python train.py --model="multi-label image tagger" --dataset="photos with spoken descriptions (Open Images, Localized Narratives)" --train_examples=203450 --image_size=24 --crop_scale_min=0.5 --horizontal_flip=true --translate=0.06 --cutout=0.25 --arch="vit" --norm="layernorm_no_bias" --norm_position="pre" --activation="gelu" --mlp_ratio=3 --head_dim=64 --fused_qkv=true --bias="none" --qk_norm=true --parallel_block=false --dropout=0.05 --inner_norm=false --patch_size=[2, 2] --layers=16 --width=160 --positions="rope" --pooling="class_token" --num_labels=250 --init="kaiming_normal" --residual_init="none" --optimizer="normuon" --muon_scale="spectral" --lr=0.031 --momentum=0.9 --nesterov=true --orthogonalizer="polar_express" --adamw_lr_other_params=0.0014 --ema_decay=0.995 --steps=9200 --batch_size=64 --epochs=2.9 --lr_schedule="cosine" --final_lr_fraction=0 --warmup_steps=460 --weight_decay=0.01 --adamw_weight_decay_other_params=0.01
Rows from block 2 of a small multi-label image tagger, named by matrix and row number. Rows with one number belong to one neuron. Each number is 500 + 25 x the weight over its row's rms, rounded and kept within 0 to 999. All counts start at 0. Numbers have three digits each.
After each neuron's rows are labels from the 100 images, of 14976, where the neuron reaches its highest value: "strongest on" is what is common among them. Only what is clearly more common there than usual is listed. The data: photos with spoken descriptions (Open Images, Localized Narratives). In brackets: how many of the 100.
# fc1: MLP up (model.blocks.2.mlp.fc1.weight, 480x160), inputs 80-159
# fc2: MLP down (model.blocks.2.mlp.fc2.weight, 160x480, transposed), outputs 80-159

fc1.339:521497491522508478507501512557475522501483510503509538450503496489546499504485524507529496463548489448485472479517515506468470501479505480511544490465525508583486500466484526514520478496520524510548520488475504470498519465529507520529499487
fc2.339:513498507511567490476486491476465554484503564498512490462536478507494522552520513489493502493513493484510556472512496476516505508486493488489533471490504489454566506500464507496462527516527489491493485516459523480480512514476516460489472492
strongest on: text has "red" (36)

fc1.14:526532480522488452472524531474505508557510470508512489518488509500509494496472496480516513478494472530481507550508485524518499493483496498489513455534516479486475543519480498497544476489531497488467485471504470505512461495525444455507511529
fc2.14:514499453515468536480486534483498501525464433519514466526506502539522453513490476499519495510512515534511497504518526556498540505478519502504511456488502481526516477490518471550532496506536532472500558502474476510448512480526497518495521529
strongest on: text has "plants" (43)

fc1.337:511535515493464494521489477521473511486493477501489481496480486517498485509521484506549539494495534544519495479526479544507515462497482470476477491500496525508478528494543486493446493527510501492506464487525488479485495515466532504492480491
fc2.337:504509486522536463517507547435491534493510453487497548474479488522463511516516524508517472541525537500499477491540514460545477511506496489521520511522478525545491481520487483535540520503506491489478460498531493550512518456485476515485500478
strongest on: text has "man" (32); text has "blue" (25)

fc1.98:520508536508493533456482509470489477587487517503463522467519477470468510465456489511456504448472473502491518506484490484496528526509525506483552499486523500463484509472511473532497499487508518498476511545486487467502500522529529521524499516
fc2.98:497527519525529482508486467476487459466498498520500468489470554540505464519480491480495517497432475484488467491495492494535471510469513532453537488517478526523482566486477487480497515478481483503462490520478467476502541451513550506491499475
strongest on: text has "sky" (59)

fc1.379:497487509524454480473510462547503506479490519557525510478510499500489512484539494508475509495453481493482508540527541499483444539495498537484527497488504529485481570482524503452509479516490506534511482503515529476519525517546508488479507490
fc2.379:538496500509540501539520467478500532454550542522528476540500520485500461476488484483481497511488507520498487495570482485520477525511511519479559515477533487494518497507485495500463511524433471477491530528487497494512476508509546474513509479
strongest on: text has "grass" (32)

fc1.471:503507511503480535544530527491475476489482450519484451495456483460512546528492541495520459471504493475509509497488494523520551556521480538486485523480488469504523483511563451500530528536498481487523514482495494508465496500487507477471540557
fc2.471:479481547530465502526491500498503510434470503486516508454552525520495512463537497477490514475501449523534518507497508477476525481496509504492487496506477455479510469488517466519476488504541487495500493494494497535509436504523512477489496552
strongest on: text has "sky" (52); text has "grass" (49)

fc1.255:461458510521470504514505482432480542524495480520494509504485504488497534466496517491486500517497492500483570499493473524527548501486543503477483526482510498480517492463459516477519503489539500442532484450491540525486491502519504525486521473
fc2.255:539536492482510518501532506554518509480537521478502467511500442530486486463499471503512497556461473470515509533480491484495464524490499500513514489490494468446507504433533502516500492514482497547453494505512507529473483520485528504528521514
strongest on: text has "plants" (25)

fc1.110:513550499506508500456532501500479484513496489482524556514489499506501555494558493480519522482480566503514527492496483504505501457501574494456463507497480480548489495499515509519500491497507506481533486492520488529545508480462506538460468499
fc2.110:548489499545539519529459471494546496460485515459499495467471496467455472498496459503487539499515475477500506520481459507499502481455459481470532490502469529509527522472510511542503548483523491490530540521460503505488458464466501517546540488
strongest on: text has "man" (29)

fc1.475:541531461517486513515518487543450502503484481533519491532567496459437494514515472482503496527517525531495459509486509500498451497550541470526472485461501517503471509503500520487505529475519480477499531501509482531490520497438476485498454522
fc2.475:479479523533480485512475532462513554506522535517460525503542520495548498467495492511490495516529492489514552508512506472534509524490507468469509511504496509543482481478523500458493527487445512570526498518466490480485475490524481508482457491
strongest on: text has "red" (32); text has "color" (31)

fc1.263:529482501466479510522532442473503435476522486539518480496511508471510523456462501456502485541453511510531525506502546513511469517502539510479489482492519511513480490440512524515525474519544483513523482489489455514501543511515481497507503514
fc2.263:490476487510460519522493483482504485453478501537488558523470514504484492465514501443462527502488464504480484507514511525504545465499520485504503517511466466508509511465543468526480466492553475530537519478491486526499510550518494484505512479
strongest on: text has "grass" (30)

fc1.167:514494463524468504508496504488524480483484516464507476508489475513546484518489490532515547474510471533491518530484489483456499474484514479519546536523479475540492463476527501542482485499478505499512511425500513520482546466532500490486492531
fc2.167:482478476456521520465533520474467521503479481469484483510529470488500471494491501505511517473507483474497533468508526524536515532476487460473514509503499527501528517468456525483495482527519527483499501450460488502544505499533503457464528500
strongest on: text has "red" (35)

fc1.203:526524466515501501496511474476477481511478472515506499518495548467476500533502546520498516480537522436507496501499507501509493577482505509483518541470471494543515507545487537475518493469518474536500488495507487506511522478495500506476458494
fc2.203:468502456516440505515452493498527502524531499526489520487506488524516490521512511462506505495534552517491454512453554465493488472490482493489467506504504482473492508507463507555506531550537509552504465527495460507518530511539452526486494497
strongest on: text has "grass" (49); text has "plants" (31)

fc1.311:487528506509504477479466468475500478473492518524510460509506479444535533517485478507511509514511509518485480531489514483524519466482470461529496460501490488510456505506551507500511507523472513550505491528496488497491471512509513514525508494
fc2.311:532480539469477498480448480512533489461457528546507476473489504505479487492532474536524520477505480494502510450522513490479490486483555514486520501492469536530483473443522481512501491477491490525503518523515508489472505515504476523503478464
strongest on: text has "wall" (45)

fc1.348:514562506521483487522513531488505489489509499479496503492495461540503478487493536480483530463473505495488553516464507472510537494501513505456553505527520496483519492528481440511525519482483503455542495455503480478504542477559487508467511513
fc2.348:484475504471510527533534498496514485541507447511528474494494529478493559520506445544466510472469483501491505482497490478546463515474493476515501506502504502529503516505518505482524500486471478445469512499524504488503517490513529470517529441
strongest on: text has "trees" (69); text has "grass" (34); text has "plants" (26)

fc1.265:503505489506518520463496523506496507487470551506531485476524499488520468546505496510548527522548493484486479493500520476464526495511468488470538479511497454539430502452500542509486495485537548491525500499496499509479502464515529531477517508
fc2.265:493465474476479471531500446485498563492504523501510496521475479489471551522512442500507505455484496478518530521527468507500496581491495470511541540455539466519541470535525500472533491482499501497514487515506474455476518475496520472489502515
strongest on: text has "red" (35)

fc1.425:492490517474491538514499515504490475534480495505498534494472522533523530507498562494568486518514484463468502496516496539520480471480478550508459548522530486521505453488484510485483510483501499525534488496492495515477478519470536520461486483
fc2.425:530501504465442489456481502544524493478525530529509492507464500484450457516538517496509478475530503509494494525516487488471477499521474471490506523489466502524549500520480547532480549553576485479475488509516480499463491498501488527441481514
strongest on: text has "grass" (30)

fc1.53:531482501536495503522514520469502488499511500531513464484473558483528482487466533495500456475514523498454556492479522490487465477530559520455494479506494461517490521518526492470548516557539481519499499488558518492504498469490506497508532476
fc2.53:506478529493470508488505462505501468502477476488505530483480536529515543519504487543485474493507507503480473525510491479503520521494445507514495456524443494489521528458512449510482521476506496533538484493492494481477498507498494524519492513
strongest on: text has "plants" (33); text has "grass" (30)

fc1.164:523478440516529541493489512544477484504543510511503434512491501507490536472481472560508441485513498507481504522453489524549558495508503494503482518447475496507515495510488516479474488459475507505471518491475520494529496500489508491527535549
fc2.164:456494525529483519532501517519465505459496515528449501464535471501495475505466496493484513499513438537503490513502437515498525512487504510510521484573485463496510522463519495503481512489481536531528478493545528490485498486465467515487538501
strongest on: text has "plants" (25)

fc1.143:523499489526482504518510510530520455516493493493529523485453478515532498527510516516498500463485517483479522531461526508501491499494456489467488501493532491497515520501496511480492521466467486442547482504490492451521554496528523520455529470
fc2.143:477507505448569545553519483478523504530498452493542469492511495476469507486473448474487520497531498477491491507527460501522481509531480485539502502509510512483474491538476455519496468483478524505490540471508513514485528497531501468505480466
strongest on: text has "trees" (76); text has "sky" (64); text has "grass" (31)

fc1.135:540531534504518565489507532504509493498497538463542518472498530511478480499482477475554506494461496459526489481475478503457526500449489525510522484510484489456518505434519499517487466500513526453460473540479467480462495499519508481494540462
fc2.135:469508491500536504498490479482499521500501508475533457458473494491500455510491473529537526507520488503455504521514462513512482559482534486561470534516465507540447506480524542479539524548479482492497518468540481544566508497495506505495501482
strongest on: text has "man" (32)

fc1.309:533479509482517524487522446529516515481496456543467485521517526516490507515527524475514502498484521506421481539472558512482476557507490501512472542531525529465499514517487512510501504511469481534489486485488509495527491483502464485516544489
fc2.309:498492492463468485538496474487504502515533457523522509486509474479503509502529516520487518501470460525512484459547504512502527511523506572534553532473499539534467522492455420477493458466517485484536517489496552514488477468480486461490515528
strongest on: text has "grass" (27)

fc1.178:470504491497504511488512529494506485516531522477515499543479508484528453524526521518505460504495483517528465496530473533516446481482476488508543517521496488523504536479487504481518517552475466512529506508499522497471523493486498487505517545
fc2.178:508487529571475482529500527516507462443523501499461489501479544498509478492475503527485514523505521459504480473493507469521502559497516500506530509511449493533519516503482468513509522492511473519490474473497463484520504449508504517478506456
strongest on: text has "grass" (48); text has "plants" (27)

fc1.252:482509476496502487543528537533503524520473527530514483506509520491497505480492487517487477506517490532536506485496451440500485502486526473519539482557484508459520524478509530559479487489508493511486511461497500552463517506506481523498483532
fc2.252:536513526487504480503493486520501473483522519504489483513488507506514522492522486491489477490481540464481537524518460503517443511524491462488496520495547496517497488449476508512536457506568481494497490511472526502513459481511472480492501510
strongest on: text has "grass" (27)

fc1.384:490434520515467498494466507519502506524480527506483524485506539497487482514464496473484489468505506526472502494503510499473482456560516507474538503541477500461465483460490491490535516543510540522533525505480485478505491490520492513492480445
fc2.384:505501459531498475513474512499471553493482527479498498510482468472501482450480521486538528515554549490495499489503513462505510501501537500496489499466524493485526477531532520492514496491548469490451472477522483512496466530494553472506488512
strongest on: text has "plants" (42); text has "grass" (38)

fc1.79:550519477461497488463487527490499480463503524501498509513495505522497466515515508464505509512505511507495471503486513525485527492488516503459523509509461472506484481498501526496503474506516544511513514509505517504494564485547565531453479472
fc2.79:454499506508497520489519491509490518526490527518524475470481480503518514516454470510549523487525485463466524498470487440483476566539469496524474512463538505478491491526550473489497482483458517517473527503480463492518474507535483488481503481
strongest on: text has "red" (37)